From a checkpoint of a small contrastive image-text model: batches of 256, trained on photos with spoken descriptions (Open Images, Localized Narratives).
Rows from block 4 of the text encoder of a small contrastive image-text model, named by matrix and row number. Rows with one number belong to one neuron. Each number is 50 + 12 x the weight over its row's rms, rounded and kept within 0 to 99. All counts start at 0.
After each neuron's rows are labels from the 100 texts, of 14848, where the neuron reaches its highest value: "fires on" is the input token at the peak. Only what is clearly more common there than usual is listed. The data: photos with spoken descriptions (Open Images, Localized Narratives). In brackets: how many of the 100.
# fc1: MLP up (text_encoder.blocks.4.mlp.fc1.weight, 768x128), inputs 64-127
# fc2: MLP down (text_encoder.blocks.4.mlp.fc2.weight, 128x768, transposed), outputs 64-127

fc1.417:68 59 47 63 59 49 34 45 51 46 50 61 40 54 55 51 53 42 50 45 56 46 38 26 72 64 45 64 25 45 33 61 49 64 59 21 34 63 41 50 32 56 62 61 45 51 56 67 46 62 17 43 50 14 61 55 35 50 44 37 58 58 49 44
fc2.417:44 43 59 43 55 41 47 50 26 51 53 43 60 41 31 25 65 67 30 63 71 54 66 65 42 41 78 47 55 47 46 42 33 55 47 46 63 39 55 49 55 51 67 28 57 60 40 47 48 52 12 63 48 44 71 64 43 18 59 52 41 58 64 60
fires on: "wall" (31)

fc1.3:65 85 41 73 64 40 34 46 62 63 57 39 83 35 34 49 36 17 35 55 70 42 53 46 44 52 37 58 45 56 49 60 66 66 32 51 40 52 53 33 52 45 60 33 56 51 63 62 39 50 44 37 41 51 31 49 38 47 53 64 37 53 49 32
fc2.3:68 59 67 69 35 50 52 43 47 18 62 39 76 36 39 52 25 51 63 50 51 52 75 38 52 40 76 48 33 44 41 69 63 62 60 30 42 49 45 64 46 69 56 63 54 42 62 51 36 37 55 36 51 60 46 60 38 65 51 59 52 56 48 54
fires on: "screen" (44)

fc1.336:58 37 69 58 48 39 42 57 40 38 32 65 37 38 70 57 61 60 41 36 44 33 47 62 51 60 73 42 44 49 67 36 45 52 38 59 46 36 54 57 54 55 39 61 28 64 45 68 66 48 45 56 56 42 56 52 76 46 75 48 50 26 37 39
fc2.336:70 54 38 41 50 44 52 56 55 68 45 50 48 54 57 43 56 54 14 64 41 43 57 53 61 56 62 66 38 52 55 60 38 55 70 45 74 45 46 81 63 60 28 48 49 51 54 53 52 46 55 48 40 66 54 60 67 48 55 30 61 45 28 32
fires on: "behind" (12); "playing" (9)

fc1.582:42 57 56 57 47 45 19 30 46 64 51 59 41 27 50 78 54 63 48 61 63 61 49 55 63 41 49 50 35 65 41 31 35 44 59 46 46 59 43 53 51 39 47 42 41 49 67 50 47 44 32 31 31 33 67 22 43 48 54 64 51 52 56 32
fc2.582:52 58 19 46 48 42 60 40 35 51 64 58 51 42 33 32 49 69 61 61 64 34 56 60 53 44 48 59 52 36 47 43 34 38 84 64 41 42 47 72 49 35 63 62 26 39 58 42 69 56 44 54 24 39 62 27 60 57 53 61 43 53 65 49
fires on: "," (17); "." (12); "there" (9); "smiling" (7)

fc1.264:60 49 60 45 56 54 49 48 38 66 54 40 59 53 48 55 54 60 70 44 44 71 52 31 44 60 40 55 42 32 20 66 59 54 47 43 43 43 54 57 64 66 52 36 44 51 39 53 27 73 44 66 49 46 55 45 38 74 46 51 45 70 44 35
fc2.264:48 64 55 57 61 55 42 65 32 43 52 54 34 48 64 55 49 27 50 61 57 69 36 67 72 39 57 38 62 58 56 43 54 45 40 24 36 62 58 43 39 30 23 60 37 47 63 44 69 47 54 28 52 50 41 60 33 18 31 47 49 26 65 50
fires on: "," (19); "there" (14); "cloudy" (11); "with" (9)

fc1.718:40 45 39 52 48 37 68 69 59 43 60 51 51 65 32 61 39 36 56 56 54 67 48 60 66 63 63 47 60 61 48 53 38 68 64 57 48 64 41 34 58 58 39 42 51 69 71 76 32 29 46 41 71 59 60 51 36 48 50 46 34 35 34 45
fc2.718:57 47 64 54 37 57 49 45 38 25 34 59 57 28 29 70 28 34 48 45 39 48 48 26 59 46 69 41 41 67 37 59 32 46 40 56 41 57 30 44 70 57 48 57 61 45 55 49 61 57 59 28 57 46 45 40 47 60 38 59 61 47 66 47
fires on: "two" (31); "white" (25); "spoon" (9); "smiling" (7)

fc1.216:44 58 47 78 63 58 35 30 51 70 53 46 42 48 39 47 61 62 41 63 50 55 20 71 45 29 52 41 48 51 52 26 45 37 76 41 50 35 44 30 40 45 60 50 46 51 61 41 43 35 61 56 33 52 50 35 59 47 56 43 46 53 60 48
fc2.216:50 55 46 24 57 42 74 57 30 46 57 58 64 32 62 29 46 58 58 61 81 38 54 42 26 57 56 70 61 34 54 47 40 50 49 67 44 54 63 64 68 47 40 30 37 45 52 45 69 77 32 36 55 46 85 70 57 33 38 67 46 49 59 44
fires on: "there" (43); "see" (27)

fc1.10:65 60 53 38 49 53 59 46 57 63 49 45 74 64 50 50 51 41 39 34 48 51 52 36 60 40 70 72 56 39 49 47 39 49 37 50 37 61 58 36 25 65 54 56 53 64 45 45 58 80 40 42 69 64 42 45 45 59 55 60 51 31 70 44
fc2.10:52 32 48 53 57 49 44 63 48 50 30 69 19 59 48 51 52 59 42 33 52 58 43 36 43 58 52 78 54 60 45 50 59 40 24 57 49 49 20 56 37 36 50 55 56 49 60 44 80 65 54 41 70 55 39 47 47 73 46 35 41 61 73 55
fires on: "curtain" (68)

fc1.102:49 60 46 63 44 51 49 49 62 45 62 63 44 44 30 41 62 45 36 63 25 61 12 59 67 42 50 57 57 55 60 38 45 42 58 45 38 53 26 48 44 33 16 82 37 42 62 38 50 41 54 40 43 41 38 47 56 54 34 59 44 48 53 38
fc2.102:43 41 29 17 35 64 51 57 47 57 42 50 42 62 72 47 42 41 57 27 65 44 69 52 35 64 49 39 35 47 42 70 50 50 42 58 60 57 86 70 57 64 52 21 47 47 48 47 51 69 64 57 56 50 59 66 48 53 71 48 44 52 46 48
fires on: "white" (97)

fc1.404:52 45 39 51 48 37 32 49 50 41 49 47 47 48 43 24 42 35 56 58 62 48 42 42 41 43 43 51 55 33 73 62 33 55 51 58 30 29 53 42 60 54 57 41 48 35 67 71 61 48 23 56 33 53 38 50 41 29 30 43 29 51 70 58
fc2.404:50 37 49 67 56 36 41 38 72 66 44 58 61 44 48 39 67 35 56 33 44 62 29 45 48 54 44 43 45 58 45 55 33 38 49 59 40 54 44 59 79 46 70 45 47 58 48 27 65 46 30 44 64 41 51 53 41 68 45 46 51 55 39 66
fires on: "a" (21); "frame" (17); "," (12); "is" (10)

fc1.259:65 51 65 58 62 41 55 55 46 35 39 43 53 62 58 35 50 39 34 53 29 63 22 46 53 63 64 54 50 45 67 40 46 50 44 38 45 38 50 71 53 60 58 37 36 46 52 52 72 39 65 38 66 40 44 36 38 34 53 40 51 44 57 38
fc2.259:38 40 65 60 43 55 53 46 49 57 44 39 57 41 41 64 69 50 77 52 61 28 46 32 34 61 56 48 60 65 39 63 60 41 42 40 44 34 36 38 48 46 33 59 68 53 62 54 64 46 60 38 56 48 41 37 30 48 64 32 65 53 45 44
fires on: "two" (19)

fc1.595:70 69 54 41 35 42 64 59 31 45 49 31 42 35 70 58 53 50 47 56 50 45 64 58 54 40 51 35 70 32 33 42 46 45 63 71 29 53 55 57 66 49 47 65 41 32 40 43 68 59 47 37 57 43 49 51 66 53 63 40 39 57 37 59
fc2.595:47 52 40 58 54 40 38 52 51 68 54 51 44 50 67 48 53 31 45 45 55 48 50 62 56 47 38 47 40 46 54 59 54 30 58 35 37 48 69 94 42 45 61 37 47 67 33 30 36 41 67 54 32 42 53 37 81 61 43 56 57 64 60 49
fires on: "behind" (26); "there" (23)

fc1.294:64 46 63 40 47 53 61 69 35 32 47 67 45 46 65 45 50 60 64 39 60 45 36 58 53 32 53 45 51 45 58 54 47 54 71 62 61 64 46 57 69 54 65 73 50 29 43 26 67 37 70 41 57 57 46 51 64 51 58 45 34 29 52 66
fc2.294:45 54 36 38 23 19 39 50 74 59 39 47 61 64 68 48 37 60 55 68 19 70 56 66 41 43 46 52 29 47 46 66 33 53 59 51 49 64 43 65 64 58 48 55 64 63 50 31 61 61 46 58 45 55 65 52 33 49 43 61 64 64 69 29
fires on: "a" (19); "side" (18); "<end>" (16); "is" (8)

fc1.744:31 61 32 57 50 58 79 65 33 49 42 35 70 61 35 45 39 78 56 41 58 35 59 42 65 49 60 58 53 45 41 64 50 43 32 36 49 51 51 32 61 56 60 32 47 44 67 43 55 32 68 29 37 66 50 50 34 52 62 43 47 62 44 68
fc2.744:43 43 66 43 60 55 29 36 71 36 49 36 53 28 40 62 35 57 48 65 59 37 57 43 57 26 55 51 39 61 59 64 67 48 54 46 60 61 53 49 53 55 53 50 60 54 59 68 52 46 79 40 42 52 55 34 49 47 35 49 47 40 72 37
fires on: "two" (49); "white" (46)

fc1.79:26 35 41 36 33 60 38 61 59 49 59 33 71 65 57 64 51 61 45 48 42 50 50 57 55 47 55 31 60 45 58 29 44 39 65 32 44 55 36 47 48 63 47 55 59 64 30 41 58 55 45 35 69 42 40 72 68 39 33 53 64 61 59 35
fc2.79:36 55 53 54 46 73 33 49 34 50 46 43 56 51 33 59 71 54 62 53 63 32 50 39 52 42 64 76 56 58 59 69 31 62 41 51 56 57 66 32 22 68 46 67 56 47 52 40 63 52 80 61 38 59 37 52 69 71 47 49 67 57 55 67
fires on: "behind" (25); "." (13)

fc1.410:60 52 63 49 44 47 44 56 39 37 47 58 60 43 28 31 25 55 63 43 44 62 49 44 53 63 51 58 64 50 47 61 44 47 56 62 65 55 36 42 62 39 51 33 43 65 46 42 35 36 47 25 29 60 41 51 37 39 54 40 63 41 50 50
fc2.410:49 47 71 65 60 47 48 57 57 32 64 33 68 45 59 54 26 62 24 60 39 55 52 58 47 49 76 54 61 52 54 90 67 58 72 64 50 54 63 60 58 50 57 55 51 44 64 56 57 29 45 62 53 47 71 24 42 40 30 46 69 53 55 46
fires on: "screen" (26); "sitting" (13); "wearing" (8); "can" (8)

fc1.297:40 54 78 74 60 44 42 26 51 57 48 48 43 55 53 60 58 61 50 61 48 55 40 36 54 46 37 51 57 32 37 43 56 47 62 28 53 59 40 52 48 56 51 58 36 32 66 42 52 24 28 31 40 44 55 50 47 56 30 68 41 59 43 43
fc2.297:41 51 28 43 55 67 52 67 40 32 42 36 71 63 75 26 69 45 54 33 42 62 24 38 56 40 48 49 50 31 47 65 31 54 45 33 43 61 48 48 55 42 39 39 42 42 47 57 35 55 80 58 48 40 40 51 37 66 60 56 48 48 65 42
fires on: "two" (19)

fc1.605:44 58 37 70 52 45 43 16 35 70 59 48 51 35 27 65 53 60 65 58 59 41 32 80 51 45 42 60 45 51 55 43 29 37 68 56 34 55 45 51 57 38 55 67 43 52 60 50 45 30 34 55 48 58 48 53 58 48 52 73 51 49 41 30
fc2.605:63 62 57 60 38 57 77 69 50 59 46 65 42 48 22 55 35 67 54 74 48 30 56 46 45 46 49 62 33 42 52 37 49 54 71 69 30 38 49 49 37 24 70 55 37 54 50 57 49 65 35 64 61 50 56 45 70 41 54 49 68 57 57 38
fires on: "there" (9); "center" (8)

fc1.305:43 57 49 59 64 63 43 44 62 51 64 51 76 44 32 48 34 54 52 60 55 23 49 52 54 35 55 41 55 24 57 47 68 55 47 51 54 57 54 52 38 69 38 41 67 69 64 55 61 28 48 49 42 48 41 66 75 56 64 33 44 40 67 41
fc2.305:34 56 71 45 49 39 43 41 49 40 57 38 52 45 69 30 40 65 41 71 30 46 41 42 61 39 63 49 36 55 55 68 34 61 69 58 66 56 56 52 48 72 52 51 54 45 43 48 25 39 56 29 30 46 70 64 38 41 43 38 62 44 75 36
fires on: "color" (32); "the" (19); "screen" (10); "which" (7)

fc1.376:64 62 57 56 49 33 55 58 39 58 82 56 43 39 45 59 49 41 71 52 48 65 31 47 78 55 38 51 41 48 63 34 46 41 42 45 17 65 35 55 67 25 23 32 51 67 42 55 53 58 34 48 41 55 70 52 28 37 37 57 49 52 38 48
fc2.376:54 49 35 54 60 60 40 65 70 49 57 38 77 53 75 43 62 53 58 44 38 54 27 36 64 33 52 43 67 41 36 63 46 62 53 52 58 49 41 34 37 59 49 49 25 50 33 51 26 41 61 33 35 47 79 42 39 52 50 46 46 56 74 38
fires on: "a" (11); "," (10); "and" (9); "at" (7)

fc1.597:47 58 63 72 57 45 53 38 52 62 46 44 30 45 45 56 53 68 43 50 46 33 50 65 50 34 54 38 60 64 31 48 42 54 67 61 67 37 60 48 44 59 47 41 35 47 70 40 33 19 59 52 34 39 35 59 58 37 31 67 35 57 62 36
fc2.597:56 53 17 37 39 47 57 63 76 45 55 50 63 49 23 32 68 61 56 31 44 59 20 35 51 62 48 50 68 41 61 53 38 60 64 45 26 53 22 46 42 44 44 59 43 50 44 53 39 31 62 54 42 42 67 38 63 57 63 52 47 61 53 47
fires on: "woman" (28); "man" (16); "wearing" (8); "women" (7)

fc1.189:41 40 61 56 38 37 03 35 37 56 51 57 53 60 45 69 61 64 56 61 52 59 54 58 59 45 47 53 43 61 39 41 64 52 50 46 54 62 51 46 62 53 36 51 49 26 67 47 56 49 50 49 40 20 51 25 39 64 60 38 48 45 70 40
fc2.189:49 47 61 46 63 46 38 63 27 48 72 57 44 45 55 35 49 55 66 85 52 40 61 60 51 49 69 51 54 48 38 61 54 46 45 55 59 45 64 39 32 37 52 51 26 59 62 43 84 69 43 26 33 51 62 51 33 55 32 74 46 37 67 46
fires on: "," (18); "the" (17); "see" (11); "with" (10)

fc1.218:44 49 63 72 40 31 55 49 48 52 41 42 58 33 63 51 45 60 50 49 55 70 56 41 34 58 70 54 51 47 43 55 28 51 59 62 71 58 59 43 51 52 49 45 39 40 25 35 66 41 56 60 31 46 53 61 39 61 54 27 43 36 51 47
fc2.218:50 51 58 44 58 63 47 44 51 62 38 55 42 70 57 62 59 48 31 44 62 47 46 62 40 33 62 54 29 49 46 55 60 63 66 53 53 72 45 46 59 61 51 50 30 46 32 29 54 53 55 51 40 56 49 43 64 56 40 57 73 58 78 24
fires on: "behind" (28); "center" (28); "chairs" (15); "there" (13)

fc1.135:48 57 41 59 42 55 56 43 50 46 55 41 36 40 46 53 56 54 43 64 28 46 05 77 47 40 35 72 61 35 57 37 45 34 51 58 39 47 45 29 54 41 24 57 47 47 50 28 42 56 63 64 43 54 43 61 34 50 34 67 30 42 40 51
fc2.135:42 41 41 43 41 59 61 27 53 30 39 49 62 68 61 46 39 16 49 10 71 52 76 45 37 61 36 42 42 51 42 63 43 59 41 54 64 51 70 80 64 66 50 43 57 39 52 54 31 43 38 57 61 42 51 58 46 47 59 58 51 56 38 47
fires on: "sitting" (7)

fc1.737:37 44 52 65 67 60 44 68 39 36 39 63 56 51 39 50 52 47 68 46 33 65 40 53 56 65 37 35 49 49 47 57 58 54 64 44 40 65 50 38 44 47 46 44 79 47 51 39 52 20 48 54 34 39 53 49 70 29 43 48 48 73 41 39
fc2.737:56 56 64 50 42 51 38 54 52 55 60 08 59 45 57 45 36 53 71 50 56 41 52 45 47 27 73 49 28 43 58 61 33 56 55 51 55 68 52 52 63 54 39 44 48 33 53 52 43 26 44 40 50 55 67 72 37 28 52 53 68 53 63 57
fires on: "color" (39); "." (13); "sitting" (10); "side" (9)

fc1.765:66 68 40 34 68 64 51 38 27 45 55 61 27 64 51 33 33 42 63 61 43 38 37 47 54 35 54 53 33 35 48 57 54 53 39 40 72 58 57 64 66 52 52 56 54 51 38 51 34 52 63 73 49 74 53 49 48 45 42 47 48 41 39 38
fc2.765:36 48 59 46 50 38 52 45 57 37 45 27 28 51 56 48 33 51 45 67 60 69 66 58 24 39 40 29 51 55 47 39 62 64 36 57 45 48 46 63 55 39 46 47 45 38 51 57 25 42 32 63 50 65 72 45 65 47 67 56 44 54 58 40
fires on: "white" (24); "on" (17); "sitting" (16)

fc1.656:77 57 35 59 44 46 53 55 55 68 36 39 36 38 72 62 60 34 44 52 66 51 69 38 41 53 56 45 37 61 44 32 72 30 54 70 49 53 37 51 55 47 56 60 31 35 39 64 40 59 36 58 62 29 41 59 57 59 57 38 56 31 48 49
fc2.656:56 66 43 44 44 40 64 47 51 69 46 58 38 42 78 29 41 51 49 49 51 57 65 41 62 63 45 54 57 48 52 51 58 43 33 15 40 48 56 57 35 38 59 60 55 45 33 42 36 54 79 65 37 47 54 54 85 51 62 39 49 39 29 27
fires on: "air" (15); "blue" (10); "bird" (8)

fc1.577:49 50 58 76 59 57 49 51 59 60 45 30 36 47 48 54 76 38 56 56 35 40 41 44 74 46 40 66 56 45 42 59 58 47 55 42 43 40 41 43 62 64 34 57 32 47 59 38 31 34 23 57 46 34 30 55 35 49 27 54 33 52 62 47
fc2.577:43 50 41 72 64 37 42 28 47 34 58 46 77 49 57 55 56 18 59 48 52 42 53 63 58 41 39 37 64 55 63 36 41 47 40 59 54 59 56 65 57 59 44 38 25 36 63 38 41 21 74 46 40 62 61 61 58 25 49 45 47 44 69 46
fires on: "sitting" (19); "." (13)

fc1.707:25 49 49 50 52 65 36 47 52 59 32 31 51 41 55 46 18 49 51 67 49 61 61 34 71 44 51 47 67 71 63 73 64 58 35 28 42 42 47 59 42 66 35 45 45 72 59 59 15 47 43 63 28 77 63 40 57 30 46 52 55 50 36 41
fc2.707:36 54 81 52 60 67 50 35 61 26 67 46 73 34 52 44 44 67 39 55 47 55 38 30 46 26 69 45 58 52 46 64 63 39 58 56 69 55 30 73 55 64 46 57 63 40 51 65 24 30 62 30 50 52 52 51 38 60 56 43 61 25 43 32
fires on: "with" (24); "bottom" (18); "mic" (14); "stage" (10)

fc1.40:65 49 55 69 62 52 47 43 40 65 62 30 38 43 44 48 56 58 52 67 37 37 41 59 60 41 57 62 51 42 38 38 44 31 59 54 58 31 44 38 48 49 60 36 47 62 39 55 43 41 49 58 05 54 52 46 37 56 23 55 29 60 41 46
fc2.40:54 53 23 48 57 50 59 39 42 23 58 56 56 58 80 42 72 49 68 71 46 48 45 50 48 46 49 47 72 37 46 47 52 43 56 57 29 45 63 64 71 50 52 48 24 56 47 55 66 68 93 40 56 54 48 38 51 59 44 47 50 51 59 41
fires on: "with" (9)

fc1.116:33 66 66 47 38 46 62 57 56 54 38 31 55 52 39 41 67 39 38 50 56 72 57 74 69 50 66 42 50 51 42 60 37 41 61 38 58 67 61 50 41 67 51 44 51 35 55 70 39 47 39 61 57 62 62 52 40 26 36 63 52 38 41 43
fc2.116:54 35 75 57 41 59 42 54 57 45 41 29 65 38 38 65 54 35 55 61 66 47 50 47 36 65 51 46 62 67 45 61 38 52 46 54 27 53 55 40 42 46 48 51 46 41 38 51 71 66 75 31 67 34 50 19 57 49 42 65 54 40 73 41
fires on: "two" (19); "smiling" (7)

fc1.87:58 33 44 53 37 41 49 44 59 53 39 43 36 40 70 48 50 51 48 51 63 61 46 23 62 75 63 31 53 51 57 56 48 50 34 57 49 28 29 39 68 25 64 64 31 63 59 85 55 68 58 60 55 23 54 41 56 53 63 60 55 41 48 55
fc2.87:38 36 30 40 56 34 74 46 41 63 41 68 22 53 45 59 42 49 41 47 52 53 67 42 59 66 41 64 77 72 48 31 66 37 45 48 45 40 49 58 18 44 50 36 37 66 45 46 58 66 45 43 53 52 40 25 71 73 53 46 31 56 45 54
fires on: "window" (13); "curtain" (12); "frame" (12); "playing" (8)

fc1.381:57 53 32 58 76 83 53 51 35 65 80 45 64 41 43 60 49 67 47 41 44 58 46 61 39 28 46 46 40 60 52 57 52 66 65 41 37 54 56 54 57 61 43 46 74 31 60 42 46 26 58 49 63 70 41 57 53 46 45 69 51 53 55 67
fc2.381:46 60 73 63 66 52 53 41 54 39 56 38 69 47 62 26 34 66 33 34 34 47 50 65 58 40 54 43 41 37 58 75 44 67 55 63 67 47 61 46 62 63 49 56 45 36 57 46 32 52 60 33 50 54 78 56 42 52 44 55 57 32 53 49
fires on: "screen" (26); "stage" (23); "standing" (8); "pink" (7)

fc1.304:62 51 50 51 45 41 37 52 28 50 56 63 49 56 52 37 25 46 60 39 69 45 32 57 33 53 48 51 44 56 67 69 53 36 73 54 58 45 53 36 56 44 47 54 65 52 56 46 38 47 45 51 35 62 46 41 47 49 69 38 60 28 65 34
fc2.304:50 54 55 34 54 57 44 37 74 58 52 40 61 45 68 36 41 64 32 44 39 54 45 72 53 22 61 29 42 48 47 51 50 49 67 59 66 55 26 75 57 68 26 44 48 54 53 47 44 55 23 46 51 62 45 51 51 62 55 61 44 30 59 40
fires on: "color" (38); "." (11); "is" (8)

fc1.391:34 53 48 71 58 50 65 35 26 70 42 49 54 57 44 69 40 60 44 31 41 68 39 50 41 44 54 39 52 68 50 44 29 38 66 49 55 56 30 59 54 59 52 42 47 66 50 50 34 61 52 43 47 60 45 47 28 61 50 62 65 62 46 39
fc2.391:47 44 36 65 45 67 30 62 76 19 58 68 52 35 50 83 25 40 58 62 80 62 72 29 40 45 61 57 48 48 48 48 53 59 41 65 34 42 58 48 37 51 67 38 45 54 43 47 49 52 55 55 54 45 67 36 41 61 45 48 42 46 49 38
fires on: "screen" (29); "white" (29); "one" (9); "two" (7)

fc1.144:40 53 58 36 41 60 42 66 60 53 54 45 68 54 35 56 36 63 68 56 47 50 37 63 37 42 68 54 45 56 64 42 33 29 57 47 52 62 41 53 45 63 37 29 42 29 43 46 48 70 55 28 67 35 42 42 45 67 30 74 51 61 49 62
fc2.144:58 47 44 46 31 33 49 70 51 71 44 40 37 59 52 47 86 62 35 48 50 32 48 43 60 77 60 72 67 55 67 67 25 65 51 67 51 47 59 47 35 39 61 41 26 61 63 37 69 46 74 37 47 49 42 33 58 65 55 47 57 51 52 64
fires on: "window" (34); "room" (30); "sky" (22); "curtain" (10)

fc1.390:60 47 49 32 46 57 59 36 62 74 36 48 74 34 56 34 55 50 31 59 41 39 64 64 44 32 52 41 33 63 64 42 67 48 31 38 45 51 43 60 43 53 32 61 41 52 43 60 49 59 31 66 30 46 40 56 46 47 47 48 32 30 32 59
fc2.390:41 56 46 51 64 63 61 38 25 53 49 68 45 61 49 37 45 51 45 59 71 44 34 67 64 45 50 57 51 26 45 44 56 54 33 42 49 48 26 66 34 30 44 41 50 33 30 68 46 72 61 50 51 64 43 59 78 51 59 30 32 38 43 43
fires on: "air" (40); "playing" (25); "bird" (15)

fc1.29:47 69 67 59 68 63 46 64 55 57 56 14 42 48 49 59 39 37 59 41 28 49 58 66 62 39 55 63 58 56 48 60 63 42 55 40 46 31 41 21 56 46 22 57 30 57 39 32 35 49 66 78 45 49 24 69 29 60 47 50 28 49 60 45
fc2.29:48 27 38 69 42 31 55 38 74 46 62 66 42 54 23 48 61 51 41 59 33 57 52 49 66 65 46 38 54 45 50 32 57 74 53 58 45 55 41 68 54 50 49 66 47 40 71 41 53 33 52 37 44 40 46 37 68 46 52 39 67 62 51 44
fires on: "sitting" (78); "playing" (9)

fc1.450:57 42 53 44 51 55 46 41 40 46 50 57 48 66 71 40 58 39 37 48 41 60 38 55 32 59 53 60 66 57 41 27 33 39 70 66 29 39 59 48 53 49 49 62 45 58 63 54 73 62 32 57 55 68 41 47 32 32 59 32 42 67 33 31
fc2.450:42 30 41 61 39 28 48 50 54 42 48 74 52 52 35 66 65 37 53 52 29 74 64 49 56 51 37 67 58 67 53 37 40 53 51 55 64 35 37 60 68 58 62 39 50 56 29 56 61 55 22 59 41 58 47 51 56 71 62 58 33 50 39 59
fires on: "window" (37); "curtain" (31); "frame" (10)

fc1.617:59 62 60 88 72 70 31 49 61 61 53 10 34 67 39 68 40 36 47 56 51 55 48 68 48 40 52 41 36 67 52 54 38 33 65 52 45 53 51 27 47 58 48 42 44 56 52 50 38 42 50 47 18 54 48 47 50 47 48 28 43 46 50 56
fc2.617:45 54 45 44 58 56 53 57 42 52 45 46 44 47 77 47 53 52 51 28 65 66 45 49 40 65 43 58 46 38 66 59 35 41 63 46 35 62 48 55 30 47 57 53 38 50 51 48 66 52 28 35 60 38 56 78 58 44 48 57 54 55 46 42
fires on: "there" (12); "which" (8)

fc1.486:49 55 90 73 63 41 47 37 45 56 52 43 52 46 56 55 58 56 55 48 51 48 51 35 63 52 46 64 51 44 33 38 46 40 49 27 52 56 32 39 67 55 56 54 29 41 52 57 49 29 21 43 31 40 55 47 37 53 30 56 43 61 44 26
fc2.486:35 52 44 44 56 68 47 55 34 31 37 42 69 61 66 36 74 50 48 35 56 59 46 35 58 46 36 57 43 30 44 62 22 45 49 28 39 65 54 49 54 41 52 38 34 26 60 50 46 48 61 37 60 33 38 51 41 62 47 55 45 39 66 40
fires on: "woman" (9); "talking" (8); "mic" (7); "three" (7)

fc1.263:40 50 38 57 41 71 33 52 48 45 66 74 33 57 65 39 68 50 53 71 50 66 61 57 36 40 45 68 53 74 63 40 48 70 62 34 38 49 42 42 49 61 46 43 36 50 59 71 42 75 42 70 59 59 40 57 54 71 62 53 53 39 56 51
fc2.263:58 44 06 45 42 61 52 65 63 65 36 68 63 59 66 53 66 30 24 52 50 66 56 53 46 54 52 52 32 54 35 43 68 33 39 43 53 58 56 52 35 51 50 42 58 52 54 45 54 55 22 63 34 45 42 61 66 75 41 69 55 52 46 48
fires on: "curtain" (23); "window" (17); "is" (9)

fc1.91:46 52 74 57 63 43 44 51 54 66 65 33 40 49 32 56 51 55 52 76 54 53 72 58 74 42 47 44 36 53 44 52 82 34 63 47 46 46 51 39 60 41 57 38 47 50 51 58 57 49 40 38 31 45 66 37 48 49 40 39 60 68 37 49
fc2.91:36 49 53 52 51 46 61 28 46 41 37 47 62 35 72 36 59 43 65 34 51 30 66 63 48 56 58 43 47 69 60 30 52 51 57 53 36 55 66 75 50 32 67 39 49 49 44 54 65 57 65 51 69 73 30 50 30 50 55 45 62 66 44 42
fires on: "with" (21); "see" (17); "bottom" (15); "taken" (7)

fc1.372:50 55 63 46 62 49 50 51 48 48 71 42 37 52 32 41 54 49 62 45 48 29 29 37 65 54 55 37 41 36 62 62 37 43 38 43 60 35 66 51 51 57 35 43 66 47 65 70 36 73 51 59 56 61 64 42 55 30 65 38 37 43 60 46
fc2.372:43 64 79 29 48 53 38 42 44 46 76 52 46 25 44 51 45 54 38 48 40 69 41 43 58 42 69 50 67 52 35 65 45 46 48 68 69 31 43 64 45 52 84 53 65 44 69 36 35 48 76 34 69 52 47 52 57 67 56 39 70 50 53 35
fires on: "white" (89)

fc1.99:47 49 54 42 46 33 53 65 40 55 38 64 38 46 44 57 62 38 32 54 51 38 45 32 65 43 39 61 73 45 50 55 31 48 41 57 38 45 24 37 67 62 49 74 37 57 46 58 67 48 41 61 48 45 41 43 50 43 31 32 69 33 54 50
fc2.99:58 22 32 35 69 40 34 57 42 39 38 65 31 59 68 52 53 42 55 39 55 42 67 74 50 53 32 53 49 56 62 29 39 46 66 56 27 41 42 67 48 54 36 36 44 61 46 32 65 67 33 50 44 42 54 40 56 43 50 53 40 48 49 48
fires on: "wall" (50); "window" (10)

fc1.143:79 29 52 41 64 55 71 59 32 63 69 36 59 72 46 60 56 42 44 56 35 62 47 32 44 39 36 51 42 33 65 47 76 35 68 41 29 51 63 73 47 61 57 37 43 38 64 42 56 51 45 52 52 55 54 56 49 61 57 44 42 50 55 61
fc2.143:61 71 47 41 47 33 56 40 57 62 44 73 44 53 72 34 36 47 31 68 52 65 59 61 60 52 53 23 64 53 35 48 72 47 65 31 57 49 48 73 63 44 66 33 54 38 52 49 55 44 41 55 48 40 63 70 68 42 54 39 52 58 45 47
fires on: "air" (14); "see" (12)